config.toml
arch = "resnet"
model = "image classifier"
dataset = "capsule endoscopy frames (Kvasir-Capsule)"
train_examples = 42238
image_size = 64
crop_scale_min = 0.7
horizontal_flip = true
translate = 0.06
targets = ["finding"]
num_classes = 11
norm = "batchnorm"
hidden_act = "relu"
padding_mode = "reflect"
depths = [6, 6, 6]
kernel_size = 3
stem = "single"
avg_pool_shortcut = false
widths = [64, 96, 144]
label_smoothing = 0.1
loss = "cross_entropy"
head_dropout = 0.2
init = "kaiming_normal"
residual_init = "none"
optimizer = "muon"
muon_scale = "original"
learning_rate = 0.016
momentum = 0.95
nesterov = true
orthogonalizer = "newton_schulz_5"
adamw_lr_other_params = 0.0028
max_grad_norm = 1.0
max_steps = 8000
batch_size = 64
epochs = 12.1
lr_schedule = "cosine"
final_lr_fraction = 0.05
warmup_steps = 800
weight_decay = 0.02
adamw_weight_decay_other_params = 0.01
Rows from block 7 of a small image classifier, named by matrix and row number. Rows with one number belong to one channel. Each number is 50 + 12 x the weight over its row's rms, rounded and kept within 0 to 99. All counts start at 0.
After each channel's rows are labels from the 100 images, of 14976, where the channel reaches its highest value: "top examples" is what is common among them; "patch colour" is the nearest of a few named colours to the mean colour under the peak. Only what is clearly more common there than usual is listed. The data: capsule endoscopy frames (Kvasir-Capsule).
# convs0: first 3x3 conv (model.blocks.7.convs.0.weight, 96x96x3x3, each kernel summed), inputs 0-47
# convs1: second 3x3 conv (model.blocks.7.convs.1.weight, 96x96x3x3, transposed, each kernel summed), outputs 0-47

convs0.42:65 51 59 44 62 43 42 71 63 55 13 45 38 34 50 59 50 58 42 57 64 45 52 33 37 44 62 51 31 55 58 67 67 48 42 46 56 25 48 55 63 42 44 63 57 58 51 57
convs1.42:54 66 56 76 28 44 56 36 52 49 60 44 44 33 50 37 49 53 44 45 59 46 49 43 40 37 65 42 43 51 50 70 51 51 38 46 64 44 36 39 51 61 27 33 75 44 53 50
top examples: finding: ulcer
patch colour: grey

convs0.94:63 63 38 55 84 79 39 39 38 53 77 48 55 48 47 63 54 38 51 23 57 41 44 69 36 46 54 35 43 59 62 64 44 56 40 48 36 61 42 42 27 59 55 48 84 61 44 50
convs1.94:52 37 23 61 50 58 50 50 63 39 49 53 40 41 41 62 47 38 57 29 61 50 56 68 44 47 57 69 44 55 61 52 46 56 50 57 46 66 43 25 45 63 53 48 74 44 41 60
top examples: finding: pylorus
patch colour: pink

convs0.1:43 56 29 57 27 58 43 44 33 47 78 56 45 86 32 66 32 44 69 56 54 41 72 36 53 49 36 64 54 40 51 40 66 50 36 46 57 49 42 50 47 47 49 53 43 47 35 60
convs1.1:47 56 37 52 45 76 39 40 48 51 46 50 40 48 51 79 52 76 48 58 53 73 52 81 62 63 62 44 58 55 43 44 53 30 47 61 54 38 32 47 71 53 70 60 55 34 60 72
top examples: finding: angiectasia; finding: ulcer
patch colour: orange

convs0.47:42 57 41 47 38 64 23 61 54 48 48 40 72 58 54 55 61 40 48 56 55 30 50 41 36 67 44 37 56 40 35 81 62 39 43 36 39 46 33 38 31 38 50 71 61 49 47 37
convs1.47:49 65 49 56 59 41 46 48 50 53 76 52 52 49 47 38 48 27 50 31 29 53 46 60 67 53 43 36 57 43 45 63 59 61 41 20 64 40 61 53 61 55 37 46 42 69 45 49
top examples: finding: reduced mucosal view; finding: lymphangiectasia; finding: ileocecal valve
patch colour: orange; pink

convs0.21:59 51 49 52 34 40 67 69 62 67 43 77 41 53 43 56 35 60 58 37 52 41 41 43 54 63 42 29 35 24 59 27 45 59 67 60 57 38 79 58 54 52 39 53 62 39 49 55
convs1.21:56 79 38 46 40 56 45 50 35 60 36 28 54 51 46 68 63 43 48 33 57 49 44 43 50 35 56 52 66 62 56 57 35 58 52 80 68 55 31 45 53 62 59 41 57 76 45 56
top examples: finding: blood fresh
patch colour: black

convs0.28:44 70 36 64 49 52 60 42 55 35 64 44 42 24 33 47 34 28 37 16 51 51 51 33 52 41 48 49 36 33 53 46 44 41 53 60 53 80 41 65 53 42 39 60 61 44 70 56
convs1.28:54 50 26 40 76 48 58 46 68 59 39 43 43 45 41 65 38 64 60 57 65 44 55 50 32 60 39 65 50 34 58 50 47 39 74 53 54 83 46 54 31 53 60 28 45 56 66 53
top examples: finding: ulcer
patch colour: black

convs0.34:63 66 55 57 67 44 47 54 46 47 59 20 52 70 26 50 37 57 60 24 58 51 44 46 55 57 65 48 46 67 43 30 51 52 49 46 66 53 48 32 44 56 30 50 56 64 45 57
convs1.34:41 57 46 49 34 38 43 69 55 41 59 27 55 61 31 42 61 36 48 33 64 67 52 51 56 61 59 64 67 56 54 47 36 52 53 50 64 55 41 37 54 41 43 47 52 24 68 29
top examples: finding: blood fresh; finding: ileocecal valve
patch colour: pink

convs0.9:62 38 47 42 35 62 40 40 66 57 31 59 66 41 44 41 22 48 55 68 41 34 52 51 57 42 55 45 21 41 67 50 46 48 42 46 37 57 39 64 47 67 50 47 72 43 53 45
convs1.9:44 34 62 38 47 31 44 52 74 33 49 71 52 16 55 48 41 59 55 51 80 38 49 37 65 51 51 56 46 51 37 43 36 51 66 78 40 56 46 50 56 42 75 64 56 51 39 45
top examples: finding: foreign body
patch colour: black

convs0.73:61 57 36 44 41 41 46 61 46 42 48 32 37 40 50 34 71 60 39 70 51 49 61 43 38 45 53 45 51 11 41 58 55 57 49 51 29 53 30 57 50 51 46 57 60 44 31 43
convs1.73:54 67 54 53 44 38 57 59 56 43 41 25 62 52 75 48 58 38 62 53 41 31 59 42 49 59 46 29 58 40 55 53 49 51 44 17 65 58 59 48 19 45 33 45 44 56 54 58
top examples: finding: reduced mucosal view; finding: ileocecal valve
patch colour: black

convs0.76:56 62 41 50 65 45 64 64 30 64 67 61 37 54 60 53 37 40 43 45 59 60 59 46 31 52 32 65 42 40 49 63 51 33 39 30 56 51 43 42 46 47 58 46 64 60 27 42
convs1.76:56 53 44 47 34 48 52 52 42 43 46 54 33 43 62 54 49 34 60 46 54 40 37 72 31 58 62 49 28 36 30 44 54 33 38 30 41 43 58 55 49 54 50 30 69 53 64 53
top examples: finding: reduced mucosal view
patch colour: orange

convs0.85:60 45 45 43 52 64 48 69 42 54 56 41 55 34 60 41 49 39 56 36 58 51 61 69 26 60 54 46 42 59 42 44 45 66 22 53 78 45 65 44 57 60 49 60 50 45 66 27
convs1.85:62 78 47 37 40 53 45 40 68 64 36 29 51 44 51 36 34 54 49 23 73 39 50 43 55 30 54 85 50 47 57 46 52 39 56 38 51 61 50 46 41 51 43 64 57 61 49 43
top examples: finding: ileocecal valve
patch colour: black

convs0.22:52 76 56 42 41 56 40 62 51 50 50 37 59 72 55 58 65 26 57 43 43 50 68 26 54 70 60 41 56 45 38 50 49 58 56 51 45 60 55 49 45 61 57 48 41 50 55 36
convs1.22:37 77 57 26 56 47 57 63 47 57 47 35 45 63 64 39 34 45 60 48 61 56 63 43 59 56 41 59 53 67 51 33 41 56 50 32 71 61 56 49 45 37 62 45 40 60 31 52
top examples: finding: ileocecal valve
patch colour: orange

convs0.23:51 39 46 56 83 46 60 62 50 25 69 66 39 68 40 53 46 44 43 39 55 69 50 52 38 22 37 57 50 39 44 69 55 34 78 37 65 36 47 31 41 49 33 68 63 56 39 38
convs1.23:58 39 31 53 42 76 49 57 56 37 53 59 50 56 57 67 51 66 58 47 49 57 37 54 31 50 60 44 55 50 39 61 44 45 44 60 39 61 48 35 67 53 49 57 82 43 44 24
top examples: finding: ileocecal valve
patch colour: orange; pink

convs0.48:69 61 46 55 44 81 52 59 47 40 72 59 63 62 63 33 52 51 54 48 56 34 33 52 52 48 74 49 41 36 40 40 57 60 43 55 73 66 51 45 34 54 67 56 40 56 33 40
convs1.48:32 46 46 44 32 41 57 47 39 46 53 50 60 43 62 43 59 49 35 41 49 53 52 51 49 57 52 65 26 43 45 45 49 34 39 39 64 55 35 52 50 39 47 82 36 75 48 56
top examples: finding: foreign body; finding: pylorus
patch colour: pink; grey

convs0.59:33 48 40 43 69 44 42 34 55 56 41 55 46 73 44 65 51 49 35 23 30 60 49 60 42 29 44 39 55 47 49 58 38 44 83 40 48 52 60 54 52 29 60 60 60 54 57 55
convs1.59:48 49 39 62 49 42 57 35 39 57 45 44 58 62 52 58 90 47 45 45 52 54 37 60 49 51 48 54 29 53 37 46 39 54 59 51 59 43 37 34 40 62 40 55 51 41 36 58
top examples: finding: lymphangiectasia
patch colour: pink; grey

convs0.63:42 53 80 27 45 41 51 44 55 47 61 54 50 63 55 50 23 55 45 29 45 66 52 50 37 28 40 52 46 69 38 46 62 60 53 56 33 46 50 48 45 35 47 39 70 24 49 49
convs1.63:39 31 66 37 34 68 62 51 49 56 77 60 43 46 46 44 65 44 52 32 42 61 53 23 37 38 45 66 49 44 49 50 55 37 44 55 39 64 56 38 18 48 43 33 51 57 42 64
top examples: finding: ulcer
patch colour: grey

convs0.84:47 44 29 61 38 68 44 41 54 51 31 50 46 46 38 56 43 54 79 50 54 45 66 56 59 34 50 31 48 48 40 44 47 32 49 38 45 51 40 26 58 48 56 34 71 59 68 73
convs1.84:37 43 39 63 42 53 49 52 52 60 30 39 49 50 23 41 30 43 44 43 60 51 67 33 64 23 62 28 55 32 43 51 51 25 37 42 65 52 47 46 42 38 40 51 50 52 51 52
top examples: finding: lymphangiectasia; finding: foreign body
patch colour: pink

convs0.56:62 66 53 50 53 52 55 65 29 33 75 66 57 55 57 78 46 65 46 49 38 63 43 38 58 52 36 34 19 57 68 61 68 72 56 66 56 62 55 42 42 58 43 41 40 29 47 33
convs1.56:45 45 67 61 51 67 49 60 75 60 41 45 39 60 53 60 33 58 47 54 61 39 50 48 79 34 39 27 38 48 72 54 73 37 46 56 55 45 49 66 49 67 48 46 55 62 28 35
top examples: finding: ulcer
patch colour: orange

convs0.78:30 46 54 36 44 44 36 29 52 45 45 58 54 45 62 74 34 55 47 34 55 59 47 45 60 49 36 57 47 21 64 48 55 42 58 56 34 50 72 63 30 53 32 39 48 44 44 50
convs1.78:39 38 40 44 43 47 57 22 43 47 36 54 24 70 26 69 30 27 36 47 52 69 55 44 60 57 36 54 53 39 68 39 44 30 54 59 68 53 46 59 47 44 44 56 40 17 43 47
top examples: finding: blood fresh; finding: ileocecal valve
patch colour: orange

convs0.11:52 50 53 41 30 58 66 52 51 49 45 52 52 67 44 43 81 25 57 48 46 47 59 37 48 53 56 47 76 37 62 51 54 52 67 60 27 47 36 60 62 74 57 54 50 69 75 46
convs1.11:46 65 34 53 40 56 53 59 48 44 35 54 33 67 55 67 41 49 49 57 59 33 38 45 51 53 34 38 42 46 48 31 42 59 38 33 63 44 41 44 51 50 35 29 51 25 47 60
top examples: finding: lymphangiectasia; finding: foreign body
patch colour: orange

convs0.12:30 67 46 31 64 49 32 44 43 52 38 41 55 42 48 55 40 73 48 40 46 46 71 28 38 55 59 36 53 57 46 61 43 48 48 52 32 49 51 41 49 54 35 48 40 40 58 43
convs1.12:50 40 51 36 52 61 50 31 61 45 71 57 63 64 56 37 41 61 52 43 55 70 42 44 53 53 32 37 64 47 34 51 43 51 52 63 42 45 48 45 47 37 38 47 37 55 52 53
top examples: finding: ulcer; finding: angiectasia
patch colour: orange

convs0.82:37 61 46 50 57 44 27 59 60 17 63 58 28 42 42 22 70 51 44 30 41 47 33 50 56 58 38 50 59 42 39 56 59 53 52 67 55 54 15 44 42 57 42 36 50 45 59 26
convs1.82:42 62 34 46 33 35 32 60 63 19 49 33 35 35 61 37 66 35 41 52 41 47 43 45 29 28 50 59 31 58 54 46 38 45 62 44 57 26 49 60 49 68 59 29 52 39 47 52
top examples: finding: ileocecal valve
patch colour: black

convs0.81:59 42 31 48 43 37 40 53 50 17 39 56 44 50 38 56 38 88 53 53 47 47 44 58 38 43 42 37 54 61 41 73 47 37 48 43 64 41 59 34 60 47 43 40 38 50 59 48
convs1.81:55 50 39 65 56 51 38 37 63 40 53 53 42 39 52 41 61 54 58 49 44 52 43 42 44 49 62 27 33 69 40 76 56 44 53 41 56 59 34 54 56 53 27 46 67 40 64 26
top examples: finding: angiectasia
patch colour: orange

convs0.50:51 46 34 55 57 70 41 28 55 51 52 65 48 52 57 50 46 57 50 62 56 58 51 26 66 46 43 78 44 64 28 52 54 53 36 69 31 54 47 34 66 47 64 27 40 40 69 43
convs1.50:50 55 46 40 42 45 57 45 73 54 30 69 51 45 41 35 51 34 39 50 55 47 44 55 54 49 29 67 58 43 58 34 44 52 48 51 61 40 66 30 53 38 46 20 48 36 55 49
top examples: finding: angiectasia
patch colour: orange

convs0.91:37 39 61 61 53 33 49 65 54 73 63 43 49 51 63 58 62 53 38 54 42 13 67 63 55 43 62 42 54 44 70 41 48 57 27 60 32 45 52 62 48 60 69 63 40 58 47 60
convs1.91:46 51 73 56 29 51 48 44 43 42 60 48 41 51 64 50 46 36 43 59 58 45 62 40 40 45 45 28 43 68 43 32 30 42 51 52 66 44 51 68 36 55 42 54 25 80 41 62
top examples: finding: pylorus
patch colour: grey

convs0.49:49 54 42 33 85 38 47 49 60 33 66 43 23 54 42 41 60 82 39 57 32 85 59 44 48 33 40 44 50 51 50 56 65 46 52 43 32 44 40 37 45 42 51 56 59 43 52 43
convs1.49:45 48 38 66 40 49 48 38 71 50 57 56 27 40 55 24 66 44 49 50 37 44 44 16 47 38 45 30 33 59 41 47 41 46 52 33 51 47 30 41 45 51 45 37 48 21 55 54
top examples: finding: ulcer
patch colour: orange

convs0.92:34 56 64 27 59 34 50 52 72 36 47 34 39 62 38 47 55 69 60 67 34 71 61 52 67 36 26 32 67 45 40 48 25 38 57 31 62 39 37 37 60 63 59 54 66 57 35 48
convs1.92:58 69 46 35 35 50 50 40 37 56 54 48 28 59 50 62 65 62 42 59 40 41 38 55 43 40 32 59 49 53 50 33 39 36 45 49 56 48 47 38 45 54 52 54 40 28 37 51
top examples: finding: foreign body
patch colour: black

convs0.3:42 58 46 53 65 30 46 60 56 61 55 45 54 34 42 67 43 69 46 44 50 54 45 41 51 40 59 33 29 52 44 56 52 61 44 67 52 38 96 61 41 39 36 53 44 46 27 43
convs1.3:54 47 38 46 55 43 34 49 77 52 53 62 57 45 34 64 41 48 45 43 62 49 44 41 53 44 35 40 43 50 74 44 63 50 49 24 54 57 66 80 31 42 29 45 46 52 45 60
top examples: finding: ulcer
patch colour: orange

convs0.31:45 50 62 27 50 43 53 27 44 34 49 62 49 62 38 61 48 44 57 65 63 52 67 34 50 66 55 61 49 41 44 42 55 48 56 42 58 60 36 47 60 64 37 42 22 30 60 39
convs1.31:51 49 52 77 42 51 67 61 55 37 61 44 56 64 39 19 58 53 33 60 51 59 49 40 52 50 42 53 63 49 50 44 72 54 41 46 42 59 54 50 38 61 44 55 76 41 54 42
top examples: finding: ileocecal valve
patch colour: grey

convs0.75:33 41 54 34 56 37 37 39 40 35 29 40 24 38 39 53 41 63 62 51 63 60 40 54 55 47 44 46 48 62 39 38 78 49 49 19 51 46 44 57 47 47 63 48 59 64 63 53
convs1.75:42 56 75 46 45 29 43 55 26 63 53 51 45 45 38 44 38 50 53 50 69 43 52 42 49 41 43 39 48 67 51 30 48 20 40 42 63 59 56 47 40 41 35 34 48 36 59 49
top examples: finding: angiectasia
patch colour: orange