config = dict(
    targets=['finding'],
    norm='batchnorm',
    activation='relu',
    optimizer='muon',
    lr=0.016,
    final_lr_fraction=0.05,
)
Rows from block 2 of a small image classifier, named by matrix and row number. Rows with one number belong to one channel. Each number is 200 + 30 x the weight over its row's rms, rounded and kept within 0 to 999. All counts start at 0.
Before each channel's rows are labels from the 100 images, of 14976, where the channel reaches its highest value: "colour at peak" is the nearest of a few named colours to the mean colour under the peak; "strongest on" is what is common among them. Only what is clearly more common there than usual is listed. The data: capsule endoscopy frames (Kvasir-Capsule). In brackets: how many of the 100, against the usual share in percent.
# convs0: first 3x3 conv (model.blocks.2.convs.0.weight, 64x64x3x3, each kernel summed), inputs 0-63
# convs1: second 3x3 conv (model.blocks.2.convs.1.weight, 64x64x3x3, transposed, each kernel summed), outputs 0-63

colour at peak: yellow (29 vs 0.3)
strongest on: finding: foreign body (44 vs 1.6)
convs0.18,235,187,149,197,194,202,236,207,198,189,182,142,201,177,200,270,198,153,163,196,189,187,264,207,167,180,229,228,228,184,247,171,200,177,186,160,175,191,192,147,213,174,119,201,202,231,156,198,233,182,258,200,214,234,170,212,245,202,187,164,197,203,223,186
convs1.18,202,187,216,170,225,210,199,278,217,196,243,170,194,146,233,223,221,236,189,191,220,212,238,186,227,200,170,162,148,176,219,220,223,199,245,137,197,128,184,183,218,159,196,222,226,227,188,196,214,201,202,200,153,223,207,122,210,184,154,220,185,205,181,241

colour at peak: yellow (67 vs 0.3)
strongest on: finding: reduced mucosal view (44 vs 6.2)
convs0.59,185,206,158,229,193,208,183,187,223,165,156,170,169,192,213,238,177,204,193,248,187,157,217,179,166,262,189,180,158,233,214,207,138,250,178,206,254,212,200,127,184,207,249,178,195,239,224,173,177,135,187,202,199,198,159,219,180,222,197,255,184,213,196,214
convs1.59,177,191,134,210,168,199,165,212,219,134,183,134,205,165,201,178,171,235,161,145,207,200,226,193,210,239,179,226,197,234,220,216,147,153,210,237,207,251,210,212,240,187,213,129,168,212,232,179,208,226,237,187,168,179,172,194,160,212,201,211,200,198,218,167

colour at peak: black (100 vs 6.3)
strongest on: finding: pylorus (29 vs 3.4)
convs0.43,230,221,186,161,203,209,193,223,208,171,197,198,240,160,220,214,200,196,237,212,240,257,218,138,243,185,165,212,181,196,187,245,232,201,270,247,224,237,237,219,186,210,167,194,257,176,184,204,189,181,198,269,171,179,205,217,223,177,224,164,224,162,161,243
convs1.43,206,194,218,196,171,227,197,146,186,173,183,207,172,160,175,180,192,170,171,209,182,264,183,250,205,188,183,237,194,171,162,211,243,203,189,185,180,184,256,242,220,279,201,145,249,206,225,209,190,199,128,183,204,208,181,174,240,237,160,187,186,194,193,249

colour at peak: grey (34 vs 9.9)
strongest on: finding: ileocecal valve (26 vs 8.8)
convs0.49,172,142,186,210,239,256,173,206,191,129,191,204,247,253,192,228,233,229,215,180,185,224,213,206,198,214,194,231,126,249,193,202,197,215,214,196,231,186,187,212,209,151,200,155,175,235,190,181,196,217,192,222,168,154,232,219,146,198,201,229,220,239,256,236
convs1.49,210,182,159,219,235,170,229,158,197,205,213,207,122,237,167,180,252,207,227,170,215,199,223,231,144,216,219,236,183,168,224,230,255,170,146,194,169,219,211,167,165,206,191,203,174,239,239,241,212,162,228,222,192,158,248,205,190,209,208,253,216,210,214,217

colour at peak: pink (56 vs 0.8); yellow (30 vs 0.3)
strongest on: finding: pylorus (26 vs 3.4)
convs0.44,185,218,259,179,191,229,165,218,205,166,202,220,192,193,223,205,182,145,190,144,243,166,183,160,252,192,205,186,213,201,179,220,204,199,284,189,187,210,190,242,181,200,266,194,216,178,206,180,224,175,247,179,230,179,143,222,217,192,246,171,143,237,211,228
convs1.44,172,128,207,172,195,166,249,177,232,158,207,218,155,185,175,249,221,194,211,210,173,223,251,165,187,216,187,194,203,174,254,211,189,231,209,140,163,194,250,205,215,184,160,198,180,211,199,235,216,170,221,151,287,179,170,170,174,185,204,217,204,202,173,202

colour at peak: pink (50 vs 0.8); white (40 vs 0)
strongest on: finding: pylorus (28 vs 3.4)
convs0.58,227,203,171,196,217,229,206,177,196,125,182,180,156,201,169,193,227,230,181,214,160,200,176,217,290,225,251,181,189,206,237,149,231,210,205,161,210,191,213,157,183,228,217,202,190,167,199,181,216,175,206,190,205,252,205,123,228,186,205,170,204,268,223,199
convs1.58,198,223,174,206,179,194,240,230,188,182,186,192,172,228,214,233,211,220,133,185,207,179,214,220,264,218,207,178,233,280,203,189,127,204,219,211,191,211,184,184,164,176,231,211,222,222,161,244,212,161,174,206,257,223,148,214,215,155,235,244,176,240,189,219

colour at peak: black (100 vs 6.3)
strongest on: finding: ileocecal valve (50 vs 8.8)
convs0.37,160,178,231,217,195,177,163,198,198,192,225,230,181,263,263,267,217,199,210,254,143,206,236,204,166,179,156,232,175,240,199,220,194,185,171,226,203,230,172,203,171,202,199,191,181,149,174,175,200,171,240,222,172,165,222,218,155,206,243,224,179,188,251,227
convs1.37,178,180,202,203,231,232,171,178,219,214,231,229,219,242,237,199,215,211,240,221,215,250,226,229,224,160,245,130,233,212,201,173,208,192,195,239,224,184,191,179,205,224,169,214,242,222,177,219,263,203,221,165,182,225,231,220,210,138,207,229,220,128,258,214

colour at peak: pink (38 vs 0.8)
strongest on: finding: pylorus (27 vs 3.4)
convs0.33,195,150,201,195,210,185,243,173,186,250,187,174,193,200,268,241,195,191,207,162,203,174,131,218,198,194,252,225,192,151,254,200,194,198,168,209,207,225,234,186,247,209,186,160,176,167,209,206,142,223,207,190,193,246,151,187,195,201,133,164,247,188,190,185
convs1.33,201,160,225,219,195,157,252,219,251,232,140,193,215,212,199,181,176,223,170,217,183,232,170,236,183,163,168,187,183,216,212,218,183,154,184,200,204,248,179,115,162,156,214,165,229,195,171,214,205,205,237,202,192,260,202,214,176,197,157,223,251,186,244,197

colour at peak: black (76 vs 6.3)
strongest on: finding: blood fresh (60 vs 0.9)
convs0.6,197,195,207,136,206,189,187,255,146,157,220,163,190,205,184,212,219,208,218,134,190,204,146,173,162,204,177,138,174,153,217,212,218,175,171,229,142,221,269,228,175,209,202,207,200,164,185,229,157,158,178,236,169,183,214,200,210,194,168,169,193,189,228,193
convs1.6,195,200,257,228,177,185,160,207,226,173,246,191,171,223,218,138,207,228,155,159,182,218,165,201,230,145,219,157,216,162,173,201,216,198,221,180,186,215,248,233,166,230,219,154,208,235,173,236,164,207,150,213,251,202,172,197,197,208,207,182,163,242,144,187

colour at peak: yellow (45 vs 0.3)
strongest on: finding: foreign body (39 vs 1.6)
convs0.17,136,176,178,167,200,221,250,225,196,219,143,153,231,231,180,185,180,177,187,164,198,172,139,226,230,185,193,210,130,209,172,209,168,215,215,177,175,173,189,229,162,221,233,230,211,163,173,242,198,239,176,184,192,186,176,153,197,157,174,188,158,214,233,238
convs1.17,184,123,179,140,266,199,188,215,217,244,143,213,182,178,176,224,221,183,205,154,197,178,187,187,180,206,163,181,187,175,187,195,190,180,219,220,192,253,211,191,216,273,223,221,269,226,168,146,226,181,207,198,218,188,199,236,231,164,177,191,218,179,181,232

colour at peak: black (100 vs 6.3)
strongest on: finding: blood fresh (27 vs 0.9)
convs0.62,244,160,182,193,186,207,168,175,205,193,214,197,231,191,166,172,181,200,233,193,161,246,212,232,182,188,138,225,195,151,159,194,227,176,156,216,253,169,186,196,209,192,212,207,251,227,198,168,188,265,132,260,259,158,185,221,209,193,216,209,168,184,213,227
convs1.62,242,194,168,235,108,197,223,208,186,191,234,166,163,225,261,241,200,225,212,201,197,211,238,233,222,160,183,205,248,168,203,218,204,213,200,205,217,223,254,270,143,226,217,237,183,221,160,182,218,202,162,210,185,159,243,175,214,226,221,212,196,201,198,194

colour at peak: black (39 vs 6.3)
strongest on: finding: pylorus (25 vs 3.4)
convs0.26,193,156,238,202,212,242,274,154,188,224,178,227,222,259,186,188,225,197,238,176,206,205,239,211,185,170,191,167,170,200,209,178,170,206,265,214,242,183,222,201,193,190,193,223,213,180,177,270,240,210,210,213,257,147,177,193,222,210,133,189,225,199,183,168
convs1.26,171,239,206,213,166,279,240,189,188,237,218,213,171,220,209,219,181,164,224,229,187,216,203,190,246,225,204,200,205,164,147,192,218,165,190,220,182,161,225,203,213,171,109,182,282,214,207,172,217,211,224,187,251,191,209,216,208,200,166,206,193,204,220,138

colour at peak: black (75 vs 6.3)
strongest on: finding: pylorus (43 vs 3.4)
convs0.39,215,220,207,234,213,154,226,178,231,234,221,203,236,225,202,150,213,190,251,188,177,211,226,174,169,233,176,178,197,225,241,220,222,159,193,217,191,252,225,179,245,221,196,167,262,154,186,229,155,208,282,231,192,237,204,185,230,260,222,222,181,213,201,209
convs1.39,146,214,227,152,230,249,188,204,183,232,178,191,158,200,169,162,193,191,209,181,206,252,220,227,177,179,225,191,187,183,260,195,205,211,218,208,208,196,235,161,176,200,174,194,197,221,178,199,263,253,212,176,241,248,145,200,244,190,176,241,159,159,207,263

colour at peak: orange (47 vs 14.2)
strongest on: finding: ileocecal valve (29 vs 8.8)
convs0.61,161,214,193,193,158,214,229,251,221,235,217,213,206,216,228,227,197,156,188,203,234,193,238,189,136,226,209,192,160,183,147,156,173,183,265,229,208,200,204,236,205,170,221,154,173,230,266,156,178,173,176,227,182,199,164,270,204,185,205,212,219,219,193,172
convs1.61,227,206,104,215,174,207,211,205,252,201,208,190,220,192,187,191,214,224,186,173,241,168,266,179,202,238,213,175,157,206,189,215,219,226,245,217,223,220,227,198,229,264,263,176,169,171,231,229,213,189,221,196,223,222,215,177,191,233,235,165,193,129,194,206

colour at peak: black (84 vs 6.3)
strongest on: finding: ileocecal valve (30 vs 8.8)
convs0.8,159,214,195,219,196,171,207,237,196,159,158,145,193,190,217,169,243,182,171,181,246,150,247,210,199,199,113,132,192,148,227,202,242,166,164,165,181,220,188,193,216,211,183,176,219,186,179,252,181,207,176,209,236,217,180,168,176,229,163,207,210,182,186,182
convs1.8,173,167,246,149,237,165,210,272,163,181,260,183,246,210,217,215,203,246,185,213,201,210,228,200,202,155,197,168,198,154,229,212,277,202,164,194,187,170,195,202,217,158,246,184,203,156,165,214,233,171,193,229,224,232,162,231,184,220,202,231,206,183,188,211

colour at peak: orange (54 vs 14.2)
strongest on: finding: reduced mucosal view (29 vs 6.2)
convs0.21,172,138,188,253,177,182,169,214,210,168,153,200,191,177,191,195,221,179,191,147,206,244,131,177,197,220,191,187,160,251,257,162,203,207,220,177,181,237,191,193,212,199,201,212,233,198,212,184,240,242,190,200,210,162,240,202,223,136,185,283,200,182,203,215
convs1.21,201,207,199,183,184,239,239,197,191,224,175,180,170,227,154,250,200,165,194,194,152,188,130,201,195,198,177,240,181,170,247,215,251,169,193,222,201,220,221,159,249,203,257,164,150,202,245,247,196,205,214,222,196,198,212,248,177,203,177,223,188,175,272,223

colour at peak: orange (36 vs 14.2); pink (33 vs 0.8)
strongest on: finding: lymphangiectasia (45 vs 1.3)
convs0.0,187,158,198,184,184,169,207,230,173,253,183,222,208,175,243,173,153,202,199,238,202,201,207,275,224,236,174,191,211,168,157,216,179,199,189,300,167,183,189,177,220,222,177,205,136,181,182,217,208,167,231,202,154,193,210,239,173,237,197,155,206,192,180,169
convs1.0,243,172,249,187,197,192,120,216,166,170,178,184,171,161,218,160,217,231,193,225,184,204,243,240,199,225,158,194,191,199,220,185,153,167,207,263,173,220,192,193,204,193,205,196,191,233,178,209,163,249,255,226,162,223,175,142,196,177,212,154,237,226,170,193

colour at peak: pink (67 vs 0.8)
strongest on: finding: pylorus (32 vs 3.4)
convs0.9,184,152,219,168,196,225,232,188,141,248,215,213,178,215,201,196,213,193,238,210,186,189,167,229,267,214,228,164,229,219,254,204,196,242,193,175,235,202,198,206,182,246,190,223,194,226,255,225,181,212,260,213,179,230,195,168,167,166,203,216,116,227,220,241
convs1.9,153,269,194,189,167,240,179,232,237,211,177,147,180,195,190,249,179,205,153,202,166,177,232,179,232,151,219,226,199,240,149,231,180,202,206,250,182,213,223,201,145,161,202,185,255,164,171,197,250,180,177,213,198,239,165,203,201,205,186,201,190,198,230,158

colour at peak: pink (46 vs 0.8)
strongest on: finding: ileocecal valve (38 vs 8.8)
convs0.46,199,180,249,146,234,224,192,269,191,217,195,254,162,169,190,188,139,175,265,161,200,179,214,200,242,239,172,216,196,207,180,184,152,185,178,239,188,191,175,177,214,217,212,220,177,149,191,182,162,194,216,209,209,202,178,266,233,200,249,200,172,240,222,194
convs1.46,198,186,215,204,206,152,183,152,215,170,184,273,191,196,209,198,216,267,186,236,191,191,234,234,175,223,216,174,215,154,227,222,201,251,274,209,184,257,213,223,127,221,224,187,224,182,219,186,226,219,218,192,202,164,221,166,243,209,174,159,189,162,199,204

colour at peak: orange (33 vs 14.2)
strongest on: finding: ileocecal valve (30 vs 8.8)
convs0.56,226,231,187,204,199,161,185,206,218,235,252,231,243,182,190,196,193,182,215,193,177,255,208,200,159,198,183,213,168,208,220,178,100,250,217,208,197,210,168,177,212,187,216,181,229,271,240,152,204,173,236,253,208,245,188,165,185,157,195,230,186,186,201,167
convs1.56,215,180,194,224,243,199,214,172,153,164,231,184,171,222,217,137,145,161,179,167,239,250,194,193,130,174,189,205,180,167,256,201,167,186,190,196,256,250,176,154,206,259,191,197,183,181,197,203,178,237,231,230,164,171,185,225,203,209,181,220,211,187,186,221

colour at peak: orange (37 vs 14.2); pink (35 vs 0.8)
strongest on: finding: lymphangiectasia (36 vs 1.3); finding: foreign body (25 vs 1.6)
convs0.5,238,245,195,173,201,219,208,278,170,212,195,159,248,189,135,173,205,192,172,232,232,203,131,208,241,234,203,219,198,194,186,200,163,202,221,230,186,204,187,205,167,214,202,223,201,174,217,267,201,183,203,153,160,189,193,158,261,173,230,178,230,233,222,223
convs1.5,171,187,246,221,150,194,168,247,150,193,180,170,221,204,212,203,235,171,165,214,262,197,211,240,194,172,214,163,202,158,195,209,222,187,263,258,224,240,192,212,163,233,265,161,219,197,196,185,209,213,219,230,252,149,230,198,244,192,180,168,206,211,215,207

colour at peak: black (60 vs 6.3)
strongest on: finding: ileocecal valve (37 vs 8.8); finding: blood fresh (28 vs 0.9)
convs0.47,140,165,199,197,192,207,207,269,200,192,204,229,201,228,163,175,198,230,178,192,193,213,169,220,204,216,196,190,202,178,188,232,192,264,178,163,181,153,166,200,211,210,146,210,201,155,100,213,200,169,203,189,247,158,240,210,214,208,257,180,201,218,227,245
convs1.47,230,164,181,231,208,215,166,209,221,239,162,160,197,153,204,218,212,190,219,180,230,157,191,163,246,218,197,182,215,199,198,225,212,265,202,153,197,182,201,213,194,255,218,158,222,205,185,188,199,233,162,217,230,205,222,138,205,209,261,176,238,208,261,274